Rows from block 11, named by matrix and row number. Each number is 128 + 32 x the weight over its row's rms, rounded and kept within 0 to 255. All counts start at 0. Numbers have three digits each. After the name is the row's rms in percent of the matrix's.
# convs0: expand pointwise conv (model.blocks.11.convs.0.weight, 800x200x1), inputs 134-199
convs0.296 070:078159114131098105110139107079130126117092135108101116159167076114128145104099111096096160176123131164138112119177151091097078171092175079078120106103138128144119153150161117206158136145043166107146
convs0.297 134:193161157083105141049132090163186107124159133116138164150121085116144146080166168065143121092165134162097069175127151132116138126098116213193096154118122147089165135130135133142051076053157152120097
convs0.298 070:109132095112120119132127075060154069147121152110109116133158173117153083151123142089119126130154104203151082077073127117076077098132174113127108135097133117175154104092213105175113129141073195178084
convs0.299 088:136095094060119120133119143202090105152157163105171167138157154085159124113115112145155158159172160142150139089199087161058145114158130157139103145146124189195108156106141138118133153163149152125149
convs0.300 089:158096098140120095108131099139137095138112129118138131115123113186146184093222184108121138135062114128140198165120138162114132031142130132103149161135100051180114086176160144153098094116152111091172
convs0.301 105:177122139156084116086144105178061175097102085109190055162081133123140127123079112178134164150159189162101092118085108141154095148142165093048094142098101160118151123073092154126125149127135110145184
convs0.302 133:131122135083079139125179113048123111084121097150119131134142069182182080154133119121083055156123098167115155096076168155082085134110101078139127141167053140144208127122118095190199163197123144127152
convs0.303 102:200094167125169212167130102099084069129159093156135134123157087098125134085157105108119144152126141156121133118086136125114117118133149142160103100054167125117098088116113123147095130096154105138071
convs0.304 102:071151175147183140092187103149098090132149136080181087183118131060140110094116098101128114066150157203151122148124145152104142145133092117125147123145111139072158153080126151164177098105122131147121
convs0.305 104:123120138151203157158151134155143121153090137158128091114161124122080115116156171114186132127107154147141165136095130147123151096156155166104113111099158127169058124105062152157101150126144110089110
convs0.306 088:151112068109095148204108170119135186141091107150132128113114119218124165154113094146178165166090143132159123139092108178102186165082109081086131094064154141151105158087070149138119143080184152153169
convs0.307 098:130099083147123182184119119119155131059107127145110166083128151142136101182213118157149145114060124135119122158118096124136137174104111158116145134162099110168136137099122131110099156092118058155084
convs0.308 110:111136104168152098150136184105170153144081155110081120068077158130146189100147171136130126113102084131111178112169134130142116138159109111083135105120149137133074158082069161167123158135121122162149
convs0.309 078:124092152126157142165135111197126108141163184128060164043156131178123153060189121133152136091148090155108106151117086105102130091185144168121144109179131180138110150052102129075110130065139163099149
convs0.310 116:161102106128137186112151103098142140113148142141156108145141143120161113139114117138070135139098132142090076163143181105152050209082162216138106089144124142150120158155109148188119161150096103139132
convs0.311 102:100133154099110090106138097119027158144162134087149096189083150166130112134158142124154123182155249127124148181138155127133163126100148123117150132148086105129137049136127135167154168118123153169110
convs0.312 117:070112091123163124101076117152129140129136101130158104148116071121155176109126096125140133119128086124159135053180158165160143118123157163081122115085170109093106181097103174124119155114187159168120
convs0.313 094:118083089161070115059097148119221107129094146125087087157069114149125161082189068121143113128126066138074108186076134094123130126156072096160114140094106091126057142167145156133097138156195155105183
convs0.314 110:140084066161122154158137143171127170131109098030135097117150151095165136151066159101150118046160137081166125125138112167117074204116032071157171096107111195133124122108142171134128113127159134123106
convs0.315 095:174112153101087164124157123074184148130124098136154137119183010164129172098106140154105118138192133097101050157084128130121099093119109078147158107124140101096130138176091158092158088111152116081098
convs0.316 095:122126131106092175149106114153101104071105078143137151102147111110153108110123161155137124140076082137176153140143165099125035139090173199075123084138156130080131121140169122216109149182138123174165
convs0.317 090:102102136150063134138100104087109134139126094151090121174148105089147166129082056172080156113151155190174051143153103145102064177133136156143100134129189174146137195121172108136121107164121111119169
convs0.318 111:131153211131123141151139131101086096118119118175109182107137121144128108106138118138132146131112124082144081139131108150108161132196146162072115196092058194169180137037108136101133141098108108155131
convs0.319 110:146183117106126101151183135139122150146083119162181142091235126069107106130095161107137140169127175139177108074120067188073077129089119144150127123122133179106157136066159092122139117099098097146088
convs0.320 097:152129101163136153140138183064150138184064139151129098124114101086148091108107100074156050109124142119180137162128133049172123182123155139121150066104126154203132147117107160108115118154171127175085
convs0.321 104:145096083154117176197125162167137114175140120133097080136125180121109132102106178114186099088097149142136170159141038121147140133108065144134157132066139124145057125084139145108098099086131161116099
convs0.322 082:045079118110096114154179088052121124080148156171156163065183143143194135125142158153178151158123141163162157134123107145134180083073108140159162139205144066092037195102149113137144183197145145106189
convs0.323 078:144169074120095110132143123115103136109156084171071199137077027067137157118085092080140141096154154145138195102202107138121135118136173106188068147163150145103118151108152127122162162126139108125128
convs0.324 102:136157133172121116126125123102106104120132098160117180102183094108134144169130134133132142134143188064110167068091071121072106143157140118182128139111196150196136181076124140202060150099136053063129
convs0.325 116:106108141169210124134118132226125178150130112096180139134184194113140113143063118064116139057114141113084069119145154121125142157143115107172153109170150123068150188072147140113115107109129039098091
convs0.326 101:172158172127070096149163114150129190151128163070177165131176178077131129137067142135159163175155148156155119111125096143131107143127129097143101141156122166165122137104144191076089143103161106061137
convs0.327 094:118122077140178085164133131105126121150129114142123098171095159135118134165119097090090084099106172168127120119179121073087136154183133147187116127163139043133127108057144163169150127150076151085138
convs0.328 094:120092159109057188055094032156099082159139105120138105202123091076139188089146128114156120191145139132106152119143180129129142144092169111086117144126150110124121124169131118149135117162142136066129
convs0.329 101:107112161139121200189144157084138117149174161084163046193109147164118151145105096091072105097079143139089135135110184156114020158096117159185102122142154139123110112180105129114128109140145182115107
convs0.330 090:145088146127136089066165159121086091111119152118111121149112103041165148097111106126104155139163113134155067160174136116128106106159149068111143074091145111115109163085137130071181149155136175112182
convs0.331 091:103143138100139099155158132089068105120133016157122128152111111167166143146158153078101128172101148212163138116087114139077126164135126164099165167123151141106133139057096075152117139129083215159154
convs0.332 092:114099132122112132126138113188104097124177150107182173137190103122121123147180114152120128143120141092108123140137159169101169141177113119171145140134180102148145161111135136119105076121111096051062
convs0.333 098:129162116184126147147137150141151157126074158161165141079111172079079173047076153098197161081100145147136105116143088138114131134116112141177158106132178155115138122071140135083106138139158074129172
convs0.334 091:201159154103112135155131098132193156088114174163133131138203140100111113116153177123119182100180053120100103153101101160118125100148094076151072161115112165209117152156111155084110088116114108111113
convs0.335 087:093107111151138191147120102094143156121167051154104187104144133138120161107107097143156107150156110103208113088134135138155094178147127099153150106106197083104132141075123132163115105123167125148125
convs0.336 096:123136101188131101115108176153121123170124169018144115072087166061124168058125107108157140154140161138127125144156149134145135065103110114141093127120140163120142149134147161084123124156084073105151
convs0.337 101:123119085176206179131132123112093145101144105093109102130176129064162072184084136093124074080126106118140109110163122173058070159121065112118136105119055103146134081078178118121195183103155160136147
convs0.338 095:074126130176151126111138122140051077118118107113121121151099117085154094097161089109120122174144172155132123109161192094107106138156176123138145131098138128119130110120127102163116144109079161107126
convs0.339 082:135121085110109115092088121115143129160092110103118130104124138159143120099134106096154100112120117112148054098168165063179089136131114117103120115081168107146074130111112202119096165096115133144115
convs0.340 124:115072139126145189075120181131146092083135145157115117107116139091071095169159136161112124105147167137137106137057147056181111145156112144169078136102061135094097145152192137144118155095141122074199
convs0.341 079:078117180094114137113138127123129126178165085136113168146112160121088125140172154128121112149181145143198152113146116065150114143073146144148095078122149133065150142129100172176129140087096195136066
convs0.342 089:123098146078150118068107102134137097180150156112153136160146132136135143106127153130104120050115109148144122125195130081104103148126110156126076153137076111156181097137101156146122148082131125190128
convs0.343 075:107129127117102153074104173125142109114114145078146068117152126134136129108086122127123154125116092155199166178118145097124128103121148170112099125169091065117105095109150100119107090137061241152161
convs0.344 089:159107155196159128101106133169075129103111163092165155120139166097112148110089171107128235095098146148123089105135094187142120110084126103109080156110126174155163148057153083099142105151172109145117
convs0.345 124:119090127130141183159118115077163130149154142100131100143133163153044102164120133135151121072178181141090123173102148094153048129065072151113111159163103127099135074131174176065168163148147062083136
convs0.346 083:105192081141136172155166144091143168176145108143145072096134132162115152172107090149142092091125119180090156104153128100151111147077093095161155107113110140148077115159091113125176117174087092117135
convs0.347 096:097109106141120124097148129114114150066143139148097121138159150116107185129155110131153118113150097152154074141143178092096082096105137097132098085127127159134062126062144112120129194151188133119081
convs0.348 103:135097135121102143121136107119173131089178138083113127122095089090105106193158116130102107165060155132120160138089116095144140100082074093164192170117082136099124115193105136120130157120120176111149
convs0.349 102:173150140163144140118171161166128107120087142121138094145082139101089079181137125123129053127134154095164176142153125110154146135144168167148153082136100130174087095185108109140106135137129092182125
convs0.350 100:105145122140155135179108131103081116128170140161144109149100177155069124160187143156152121158101083132136138148142092174154170116124128155087140089167153130154153135096137109129170159131094116218122
convs0.351 096:149175093165115082169167141174102103160098107127126127198108139112152170123129093102179111097081131145119148139196188092099138100136190182108095167127112054153142079104093151143117170108150123215063
convs0.352 103:119170188143117108103137146115124164180114128083136127128107124161119134146106100151143154099123143182154118121093066118081172151134105078124136164150107105087155116111074146066132103091109183125185
convs0.353 130:112131191130081130080139134073127139132100108127059166071138056133148127124167097131095069141168116176132156138145125063108130184132153125122101121150091150112138089131089115139146133183099100130128
convs0.354 095:075121160089148068130101156163079096181140102101161160098148119159086078138157119169117143139113192126139180142126089124174180111130086171137086158154123152116124133148138143171129137129097135077156
convs0.355 078:098158101091172130118181119161134098122106111161072142177154094072138094188106121142155084173117148094160109130154160118088093134098170147102061097102140123126140171099141086183180144085123160122131
convs0.356 083:089096116165154081086121084101100140176115077134094171079131101140098138126164175087157050138132117128186146101142093056131133138173139086116103132075120105097096159080143122139108136149116118070125
convs0.357 075:131109160149141145161144162112166119093143098183051140112146113109138188137134102130053163153107149135140135110131110116105080133110157152200139153080147147144104139129098083127103145123136112113149
convs0.358 105:113127114156127132164153141117124164148115090103139130115130099137094169117092064106138122137089119175069104123142186125101121126105145034119155178100149100117141139170124191087118151102114136147136
convs0.359 110:139180102080107150170131103097091117145081137173163161165153100097185132117143111097129115164168142145136079112160183135101102177170182172162115142151119097153174140132159110146174135116114076134113
convs0.360 113:105125100103190083160179128125104135140119147130133084129120133166143110159092118147122155174100116150114145084105147161163148128161169114125121093134181092135125164103128101203159123199112095096163
convs0.361 094:097128165086073101149094115163082144129138076137137154113174122167112064159160117161158092190135122115181171086159082132145193105150102144096131123134109105121120097121124148191115135101060172120098
convs0.362 083:219087126111155143170114141151146130116124046078149120078135110127078149123131131170132150131094105072172128112107057101106187134098093088091139161122113139143108095112109122088145204194114106185172
convs0.363 126:106105131089153152136172115183113072089144082168150143180080140132114104178098182054138145157119170116139135109088101158143092153097102131102142160108138113073147138087167080155184157152139148117163
convs0.364 107:146157076164141136158134132154118105135093062149146185080186126093142123138120150099173136130107122133130160070138122174074156124150131113141224093104130154178124173094125122073117145128098058171137
convs0.365 086:113123119102175101084163166174145079098132129144196103112104142112122120114155114137087146130095168136162110145078112119107120123166170172112072116171082138138119182097085079103134169186133191113127
convs0.366 093:136066121172107096053105152099120093081127150103117118187141114191154195080214124130140088107100052142105137152098135134146145087139106121124104123095071107116101178190167118081132120132165160114163
convs0.367 095:096058127161180183131124044098155119139124081094049172089130142152104110123125174081138152129074139105117124119067121144163086175126096080102149105124104117129096119189099181143123140137107144054122
convs0.368 109:154150147093141151134063118129063199137164141068084146079128146090110118149138140115174130134171175128120163111095104149152113128115130110132103159067159186150122074088154144167155105106040129109098
convs0.369 089:114107086126123150104142178129159130142085186092121082163099160106131141131164129123096142118030117111128118169092128078190152116143119176130134107129094131137127145165110115071126131106133130130135
convs0.370 107:126140138122137149146203111130156105087166140191169141123087113161063181125149114142164179119190196153126122154117132161220141142076121131090149121138167192120167110100198099097095110123118053114130
convs0.371 082:109120106137136118203168163197169120103180130096169129160111169159094032120126165101142146070084182146114101088159077101113128107160123170116154199121065117138121118095154114115127134070103132099146
convs0.372 120:103080179072118126149158127172097129090171113139162141127189125127118066154105113131146194136140171075133148078133100183064200067154127159158097102088141141141138133130159120166102114152123114041110
convs0.373 110:100133136048147124119127118106135127132136116115137114141123125167117129118152088139102140118114166064118138072077091103164208106131089091140157102113196083118077155223126094128118090088120135059122
convs0.374 125:185133131151083109138114211127112198105047085122161134119125112087080139113123055139154143116141138089153104120095086128145138110112112121093147132132137135119115091080055122144137192128164095161174
convs0.375 093:136104152120156108132090135161082186140082109090101141113108094111101098077145075150126144146175139138179170129162141187076193100152128108116137099100140095117140080131068128129133108095152147087068
convs0.376 104:086100121099143139128044152191103172155137117139100172098139104152110124121157137138166102054112120098127130107148084103198175097126085199095135142132179094145157153140152157121092120107121111192127
convs0.377 083:092161182116074100079137071112100103117135135149120116130110060142175081112144064120153115166131166144125150120119091121148123166164104065122133155177111104111158125154108062166155104169159152128131
convs0.378 121:113118108147099137126087175057098161122096116137046124148122107122103164128123076171111105160106142101162134135087120142141144112125107146086164121093128148098114157152117161095150179152137139160138
convs0.379 099:135130159104139175125151116088136132153082130117137103150112105081129102141093065167153136163125095081138085058062127135141166124117171098111106120101130176079127106138080126134120180125123083080113
convs0.380 131:080134097107097072084114123194085160108139157119172103166081129136123150113129143116142133106070186122117107164142161126166208122148116120100148149161164086143076118114103127167114184151170127117167
convs0.381 113:199176122134175140129113152109128133092125136131152090171120097147135098130072100139139124095085118088130064086129137142088113143115070101111121106056147170120121067076107172151146179096136039112081
convs0.382 108:123135187077087113141108141120084146135165122088118190126122099116134093131144115152161143162139107163198109154144056197107199101124072104104146152123120131105151124130136127116136113134063147079054
convs0.383 086:110149116114149087109177100149102135079130205120170107128134143101087161127121067091092132133124158122149091130103104162126120210131117116126099131086104121174120136145114125121162093090119088164115
convs0.384 093:132091107137118172137144129144121074172065114171171120135097098085144084171128170118153099088098105146140164091166098087175090190085150190151119112124097086168087098130132117115128146135140108112084
convs0.385 100:127163142109096145095138186108103151081121077128122105132126159122096137144070125167150131117168112144176109084117068135107159129106061090111132090105107194096154117100082109131142230149129149170153
convs0.386 088:113078080138160096165118135074133099136139100096108128103162119117136155141112117115172133141087102097143122083180112098088155160135117115144079064066174094093126156096167156086202150115130076086165
convs0.387 114:072140100165130160153143114127121090100193211149118084125115188105160096125098161109126119154129146158134151136120162154143114168162090079161178107186087095127141150127150125168179129188152117142170
convs0.388 102:135057156125166124128139106097071073221159118145113121115125123189138103134126091125188075155086152146169144146157100061170146173110139154145133172124098114177110083136104143119114152157116127139156
convs0.389 099:146109137128186095117103158089125124185118180079130127085125110186092104152122089119076126138139131136112133187163175094095134137127206122131111135090091132175119086112109123191080123153117128159137
convs0.390 100:141143141093100126083178174048146126121152092107101118140153063180147093143146110172140137188119108138186095116129105127103173119109097113135159152187139089159161053093076106115205154135083172124097
convs0.391 092:115126138174125114144111100123153143102105116137098147083165122164104174122141086139120107186101079152146170091124200089134105060092149126090095157130119114116136131095163120150097190125124131192180
convs0.392 098:130147146098186106083122159134157152092188141119125085126109147119154135108104118130119084091155121093103096102169149105093187130165138136142111149158149094109209055112148170190147151148128158088133
convs0.393 094:123072148098056100158070141072123132157074118121127147131124129150126186122144147178155112080122083071106147190093122117176196113080114072123124148123145102173121119140135066122105143077125153063124
convs0.394 106:171123104129139112116134094176202075148086136158149136117120107164193118074142137089137164078122111184039132159111158150054084113177141176190132210076114117152159139115086155120088102099138170131120
convs0.395 116:167180193076114147070115111147150120146198068135131109150149121119089081181115161159106075088123091070105148112146129080074128113124146113132142189105119117139162120160076139176134165079149124095130
convs0.396 099:107103030131153108116204165116166111123131094168107100106125118127150072109137143107098067089119095095131164136163116072161108134194166109133132141118101099152166108171124139126119142150113197184104
convs0.397 109:171127144146223114146199158121118130144107101125155096127123129112048096173053124124140152121101151082100159140135097136123117215085082092112118142093182174140145127155081155082143187073153107141157
convs0.398 099:098092156071125117076133058066074098115120131115139183115122113166144082119156151194148109156172132143117058115099108159138175104131082195094194144098129141144141141156099133131155084134116114198152
convs0.399 097:120112144114078118096102107126110176090153148167126135149112122154141163115114116180167132097130126095176088110137113058130129163115123116072151102118161115138089194160134155115136139104173153088154
convs0.400 110:176116125115167205165188143120121089111163114139094074093095123170071055150129128177112166082161211141081143198135106121141077117076090152133125186177123108088130048164134119095209154103106092104166
convs0.401 111:173068184160074114077092145114179124139139136125070118115097081118090163116165131145099111140083130091114148163080076163082106053094099111174132162157107132163105082193146105134109115094101157109128
convs0.402 085:098150125157113143174141112125114134122194085175096154139066111082096085148105127086180164140168154167086136054148065153132108140133159132196131142060126092129117161061109087156153159147123193158139
convs0.403 083:153100132140121137072107144142139113092146069170087187131118092093132133111108112128180127159119124141191182119126137097166091131106179100158035103134134099163106116136129117177111138119069187139105
convs0.404 098:194160137117042150098143087080162126077113106112088127130094024120177095152191098198101147154138094145150140199073124197091140098110145168083120142142126118133126119143117114148108186143094167122117
convs0.405 101:117171126159181105122153172158064178143085101100144117148086066133091103131145135130151114134158121108149170136155070166117195103121159109093157102090079116172112114128107124130123106110137181141105
convs0.406 089:119171100184145154103126099106171127145131180067131094159128135132165171103127104097099163086090151110106153120115114097083144125143085109211143177102098148137076118188136145104097128043177094079143
convs0.407 102:094146121113152115149100126122068181215136200115146115059108143111100142074112134096166177090134128110104121077121078133131169096135100113171163122141156153122088114109138135085120085126125136134129
convs0.408 094:119174150120173043108200147196070091134083101162123133121181065108148150117094106131110119113119169082145144059129072151051154123184137161145174092099155168159138130092099103134134118132097169168106
convs0.409 084:123136120124138122137152178100126131110142110103150125139122075176109110164154098113079122082119166135153158153062125083158173097105082163100109101118089085173120173217106136198163182124092134096123
convs0.410 078:064122101131137124141137100105074162108129106136137109180113159077081105141108104114114092116074122124180109136094150126084121118142141129151078096141107143101155130084127121155138200118071147091113
convs0.411 110:121115147115176131194141135102088124116148122129110126077158193127061136170156135117146131098148202191150106182121114112151130142111060083126088174178110144145134087110109146125176133121106104106108
convs0.412 104:167103149155122157107100138138133116110158142134102078110114125062114125083118117145093189100142127097161064147077147139115127098080067086154092103090122170108130175074141162114137151111197072059117
convs0.413 138:133134125137140113083124124157132168172073198108186147152117155145125137184137159163174141130161107076098114139099131096115156183122113088102078097130116181157145139111103094088175122145180063089135
convs0.414 083:158092079100193142139147045131200170103080128131159146090098118124130109205145183172101089124054122133086076144067170089127104134101099116087105155153099144138075145136124121136135129139101116079178
convs0.415 096:109099127174189154068134043135128101114163096133079120107152159098146097148144173064153127137146160072153134067143140157130066168112153085131099094158097120115069147074137077187158139149130134109125
convs0.416 093:095141114155071117122061108040090143180104128147076137118117079093135193102154103123144128137144162094121143132121137111105161090099200166158136113120136155103108132142087133150123104134086104140095
convs0.417 080:089153138084100158139117105117094073156182095176098147132108145157159133126090150020150187166151157090127200073073119111137138137116145083192135105129116094097091113059189103150139163149131154096157
convs0.418 092:102139075116085064119089083111168151177118190111077145119101126087160196105133081147116144111078091158185107172161189056073085128156176124096113072152127129110097143149138083127129121167147164141145
convs0.419 108:125141117173142096120098117151100114163112123108130131166068114109114155154078071138128107163094153128110115117151143130157095191173141171110122104129190114105160160130109175118114102091155123170144
convs0.420 102:109188132136139104079093132140045131187134117179054125116070066161158120116110130131135083120131164125140158165168145088162134154189173173118103123101135086154086119158142129153059125091092154164173
convs0.421 123:171119068168105152102096198094089162127086158126146117155117137112146141117115171153171170142119117176106165132160154155151090198071089144125154118252098077142118182096138141078113134153126180189106
convs0.422 118:113105163102123121123110111182159129091175107104132136146164116125105146132149065143123146145116105096115102113056151113114144127145135103182094156129112143062123198098164161185084107147173161090162
convs0.423 079:094145142092118152116065109075109086142140063166069140105165150111113131156088141134150127137080155096167159086119099133097118137167165110177072167092108099109120116208169092173154124163183105091123
convs0.424 111:115197089142081091175135146112088127105135106174077160102126158147119165118151110126200135123112123138149177120138097146123172102118103120105186187152118142200145125086160159112122124132103121202101
convs0.425 103:116086051147144150162129163081122134130129134114088135115121172119152143165155119132105139124066143107155153186130127122175134105120078157131172107161065098168084118149136140093140131152125078160101
convs0.426 086:080167186084140135102099118105095153082138085127117082165148095136100146149122189114121118113120167064137153178123130074163121180149095113114172111152165079144087153146130135177141156093083133059108
convs0.427 102:160090166094130117204169163124127146105138136122140145086126134101100119149133141204164143147183140132123133131094115126130092102089107100081066126187130181098146140102147108120098157144145077132135
convs0.428 135:169172181151086146064119111142161102102097088123145130139155117113131142072191101146160164138171121179145076148069134120110128128075097198121085167139112163134127132095118166111125073033150168163125
convs0.429 085:155119088148139096159138154162135117087134106100144098141084146111117109109094095109088130106089064126077136121089139139111141182082092035133151123141144147136107100170106132097186170140130034083133
convs0.430 122:092155178074139161101096120076144144153161107127064106120071057156125119141161097159054137123125175122110113162117174111164106164152112133132142128112170132088109098160118167164182099107098120105114
convs0.431 085:152097092192165138095152145159186112130165145103189130140148122091134080150070132123102104141127139127157128089168138120108138082134132163131106113179059189155139136179158124135129126129147148179136
convs0.432 099:126148145124103145156173156098060115178103123118160100138094118138084137194120086162096090149183162068155159107106074151163134130136106098142161098169115130187129131148092133109118163208164107118134
convs0.433 096:136147135105121158099094169122091133098148121143099103101130146151153091145113151193110103157138117111195098149119097143115156134078128137097129125131081169130147096136080129119192140158092150177143
convs0.434 097:138063067159169092153190176167085127122090144111178164131114146130153166129162128115127155154113167160114163173118136099168142156121175164142123175174129077203082138140138078139115111127119092191134
convs0.435 092:108064111181153130108143103118139112066144123133073159076138125104104177132121073150108119137120096147176090126099117102098106083142175124115097151080121115088065178076161117115142115124108179171164
convs0.436 109:105108126148126117114124123123100156130154148142159167093130148176108111124124170147166110142159122100163134146099095113090107117113114128108148097128072158080174120067070065068167117103131167118128
convs0.437 088:131159011113141093120152184163203132142132081139106146124137114165196151142122179077112148142081113149088127191111106123103190121129155076157104083114147114108111101148121121153148138090054164134072
convs0.438 089:093139115136099103156067057107125085181136120140080171096106020100140131149116101165169167182141179057115146097158118121121101136146199117133126160115173130108109132140123143134084144100129112097115
convs0.439 104:136176240112130151119151146128144069145167104116174102167139098167115075097081085162075145147180171134152131111149110155125141117122138096124126106100128112119164114121139141137183122098142075164092
convs0.440 101:093093187076107134093096108096048099152146150090110130093164126159107102192112183177151098108150154089170173098139058095105097149160075145134122144118167197096136133167193115082116092129090129100112
convs0.441 079:088145156140145099139112132136177111049152077121134057121096129141121145105136155118124145132135145135128162102011152099162121106097114063133100101053140117156078124173162153084099164087112097086116
convs0.442 083:099091106108135114181107135074151157108114083115092141083173211130158124146102138153187118109074116097169075154134154101158144113119150139092115108142205089134078208161179108108107117151096111155153
convs0.443 076:127142151115130098087172210156116139091108115116086135104156133125157142094128135146126117093140136088205101115171142101094096125167173105158099059117121135098089049105147147144124122115093115153164
convs0.444 112:118094065130127159211112140144115169135158189051133111110134155098106149109059175100194178062126133047118142152149119187138112119168067116092115129094144159130071116120132182068121112069119123111111
convs0.445 088:083135116119159124127083124107107138160110046138157127134156106076124097096090153103106151084122112162149140120167165084102120135164140122191111043133189117122184131066157145120103177114131152106075
convs0.446 086:131132095159114132106122132070159080117107198081164076147132100079183200059154126111105103101106116147113116131151210129097116094111109136164119103120087063169121126137091168095136111157188133186115
convs0.447 088:170148177087153138159143175159110107134128134166089157081162122207060095145172130145109147126096150135148115190113128131142170114136130160105090161100061167128122113051078120107144201094146155137137
convs0.448 094:136078151128125136170185099128153081080164152128085162127128126128166101159172129117122145134117158104166117146059082111107056110113102112069116169093096161170147043120068101147126154128101112121202
convs0.449 096:169184109138115121194159166164168100129119087153198141088173133120152103093103160115154149125123118108134161060126078146101164128169084099166159092138161213180181179022117100107110118095142049108116
convs0.450 092:191149118113134100139169140117123136176176139130070102103196112100130085088115183107111089067144086094116181136217087095086128115155139125191093121116102124161153137167145148081097130100053142076099
convs0.451 089:153121102157125109058146185137172116134077137105122074108127137132164135159081114109118086087167143114169139129175181161131105201105128151143151029102157100166148132129082139105145127117154151195116
convs0.452 084:106125156105128152083089078093136112080126085104098135129126060174144125199139110122101096141115130161111220112105129109092099164103144054110132134156157082158111122106094128205173189174140130103140
convs0.453 108:124096087115129092178105166151203135124164098141123084128181126119108107177110142136109146096066063099143079131146140088104115122155059117156106143109089126136171110151149152129150139167116141112145
convs0.454 112:164125106139081133107152129124091143097096144137131121111152193161111110130111129148122155182096132133201139101114074108136155113125127099059115097088128142103201099099117066083192109100113129181135
convs0.455 075:077074148164042189145131106151161163102133041075071217102156132087142187187150134069132113129135139140103107095072104136129145157103142114158095102115175118120101135108116094136144126173162143152091
convs0.456 110:152059129139128105188067128113108183146127141060109168080136131125084207117110117137175150090087129105161133136114102123154128125082101078044131103121165121126041117150154133114116162084138071103110
convs0.457 097:126115127197141173100100169134125139152068091030105129083145085121094120120113124098114111114100107104162144121118191104151100130082134109147100123084114141090088116150139180148104171065158131110078
convs0.458 115:147106114144109207168140083133137137199143166166104178133122152128092152095085172096165168103161120125126107113140111118127088081125125149157101124051131156101096124133168085093112105077151112098080
convs0.459 075:101088160140086166135105128118099138071187085119150153107171105083116135136089136141114095144141122109163126061098124104057136153158130097158077128107172081124107174096147102152183147179061190109119
convs0.460 089:124087075076145134151086086189223121102135132164090122087099143139137154109129070156139138136087088134032141139102147133107107094178096127139169147147086086114126128134116130173139119127081133126155
convs0.461 106:057132146089170168118104094102083141122150121086126108138137129120141084140118162156128127139137172130182141137147127127115099173044084121115144078134070143139144074134123123103194121142122093110110
convs0.462 090:146042157184180187170107128153150172068156078121044167102176148128092161139133192142126116113118109119128059097165107163124061101100087133105124120155126182097162076138191089144177160135088146126143
convs0.463 074:128116192131146139093087083124084151169161140101112111143155146117108114109150155119117115161111095123182143145193082175132099116075046147090119099176106168110121045150143176121129118101155197157089
convs0.464 108:122151173166151148071154113189089110103115089154143159130170122100171155052082171145164108099163092139139108146077129109067118079116175110109056129171163186097130146134160153180142153093150117104145
convs0.465 094:139197128145180037145156137141093123151155150128148129144159152159095133090138137100162147110108181127110176147160121167167107123130163146199167136129098124147140120126091129119145080093162123158089
convs0.466 073:100090152103112113163125121102122052054149130114180184131133159118103120170113118150138161156057175088122105107104078146073136133168112146141122181109101123161157130135162122125158121094154117106117
convs0.467 100:093119098131131142105115184075109173114119170094094139132066197106083154141106125152085159175117128101199157115138122154181177098140083119149153105161117139083147146152145126079177128171106161179084
convs0.468 127:118076149152162128119152108184105163145100112129123184121151137099134116147064100105129123122088125117110129086116200097115115127095157121115058152097098179067085199115161134171100131127151101076134
convs0.469 096:097116083125066161086184120068122134102132115177134128166134093175196104145127128129090074122110136142092160161095158146131114118092143126126148157203136075141151127149151110165151151193138109143135
convs0.470 088:134079083119121136136095087123164100162132160104153093148116102159116170128121092081106135124118092102084159134130122119122099088135083138156129165140091068112049111124136136158080163161133158103165
convs0.471 092:079110096133089122122070154118182114107173171109104123135145071137119175135191070132121147123150094118145107147107181099160162094167078079126148149113053119110082132118166130088115067110188140109189
convs0.472 088:108151112117098112150111096115113126226193072133091114137104085137127124086226155090116122123119131167171189134141166157106192097144126114079200150109169170180077085070070124164120139075107176093078
convs0.473 096:142136186098132185101118113046079145076190101151113113133131154103108123111126138148134172168153156172145112221138139123162109100060098125129157114137084112086100045155182140073192182098092159126120
convs0.474 082:130160103134181114140191126121111100142088109201164101074163155144072084112105173097171117115147167169164135078166130117161177123117109108146125195140117056159109095081140131134159128187101108163120
convs0.475 100:090090193070158095095109092147093110138115079132147114155116078150103092213176118158086094125133138153104174104111132040168152133103120127120090146130070039126183092148150138160118158110155136102124
convs0.476 102:064101147105133122126145103117174147140144117118151183126115172160137103125111097123134136171102138126061192114128116137107097126116130060145167154152134138135089128193073104136133142156145082076178
convs0.477 086:054109116106154151168106146150084170130126212084037095114116182131146156082078132115144191089097156077119176100136146142142106104122156163155100078101129125139113105156128094065164118171080151097154
convs0.478 085:143140141163130161104147133115195155075109078116144160170169160064132143153069140133101116118113112098143114057088107147087101099120121162142133081154144145082132146128179064071167167114136140119115
convs0.479 078:109154144191133142125115095090148066144155119135101202073153074119168183081145147125159078158114115111134133114109108140122153111163167148136153094075166067149129170165108119191123071140106142055101
convs0.480 085:115092172149131116138128137083069079145146095146176144097132160134116119167126093147126118137059138069164140107115068141112154115123116179101126122129138076096100114184172139157155171114159095130133
convs0.481 105:157125167152128140153121167109131191126038104103109126088121134131073123127075055152131143129167123099158111082099116130142136138102077074066112117091137142110154100103093147146128154128171109132128
convs0.482 075:125124130110039136148093152135129078184105048129046168103090126094177122136088132102173103149140177126129120111144149091092141156171126096122097070162149095111099171156106120152116157163145171141093
convs0.483 106:158143157118133133063115115155138160143108131091089145070168133064137121093088129148218169126163148133078134126189129176162135149082137101171106081156128179148177133075154137103131127116148090154070
convs0.484 079:135106122113125155137132099125128077104167110106123142154115153208071149128152195057152118176081126100152151110147086156117149128121153116137056116157129147113068119126148073095181178163108165088127
convs0.485 080:174106123123185170107140139148101154150083117183137146129179071154091095179116135147099151121142103136135181144119101102169166117097086147120124132114141083140066098119108119133143062093154131157145
convs0.486 085:120135125096073194123171129137096089114149089165128184161152152046147090142156135058112124156142175169105135130120075109113117167124134110146157114089110155110085143097144085188123137180130196113145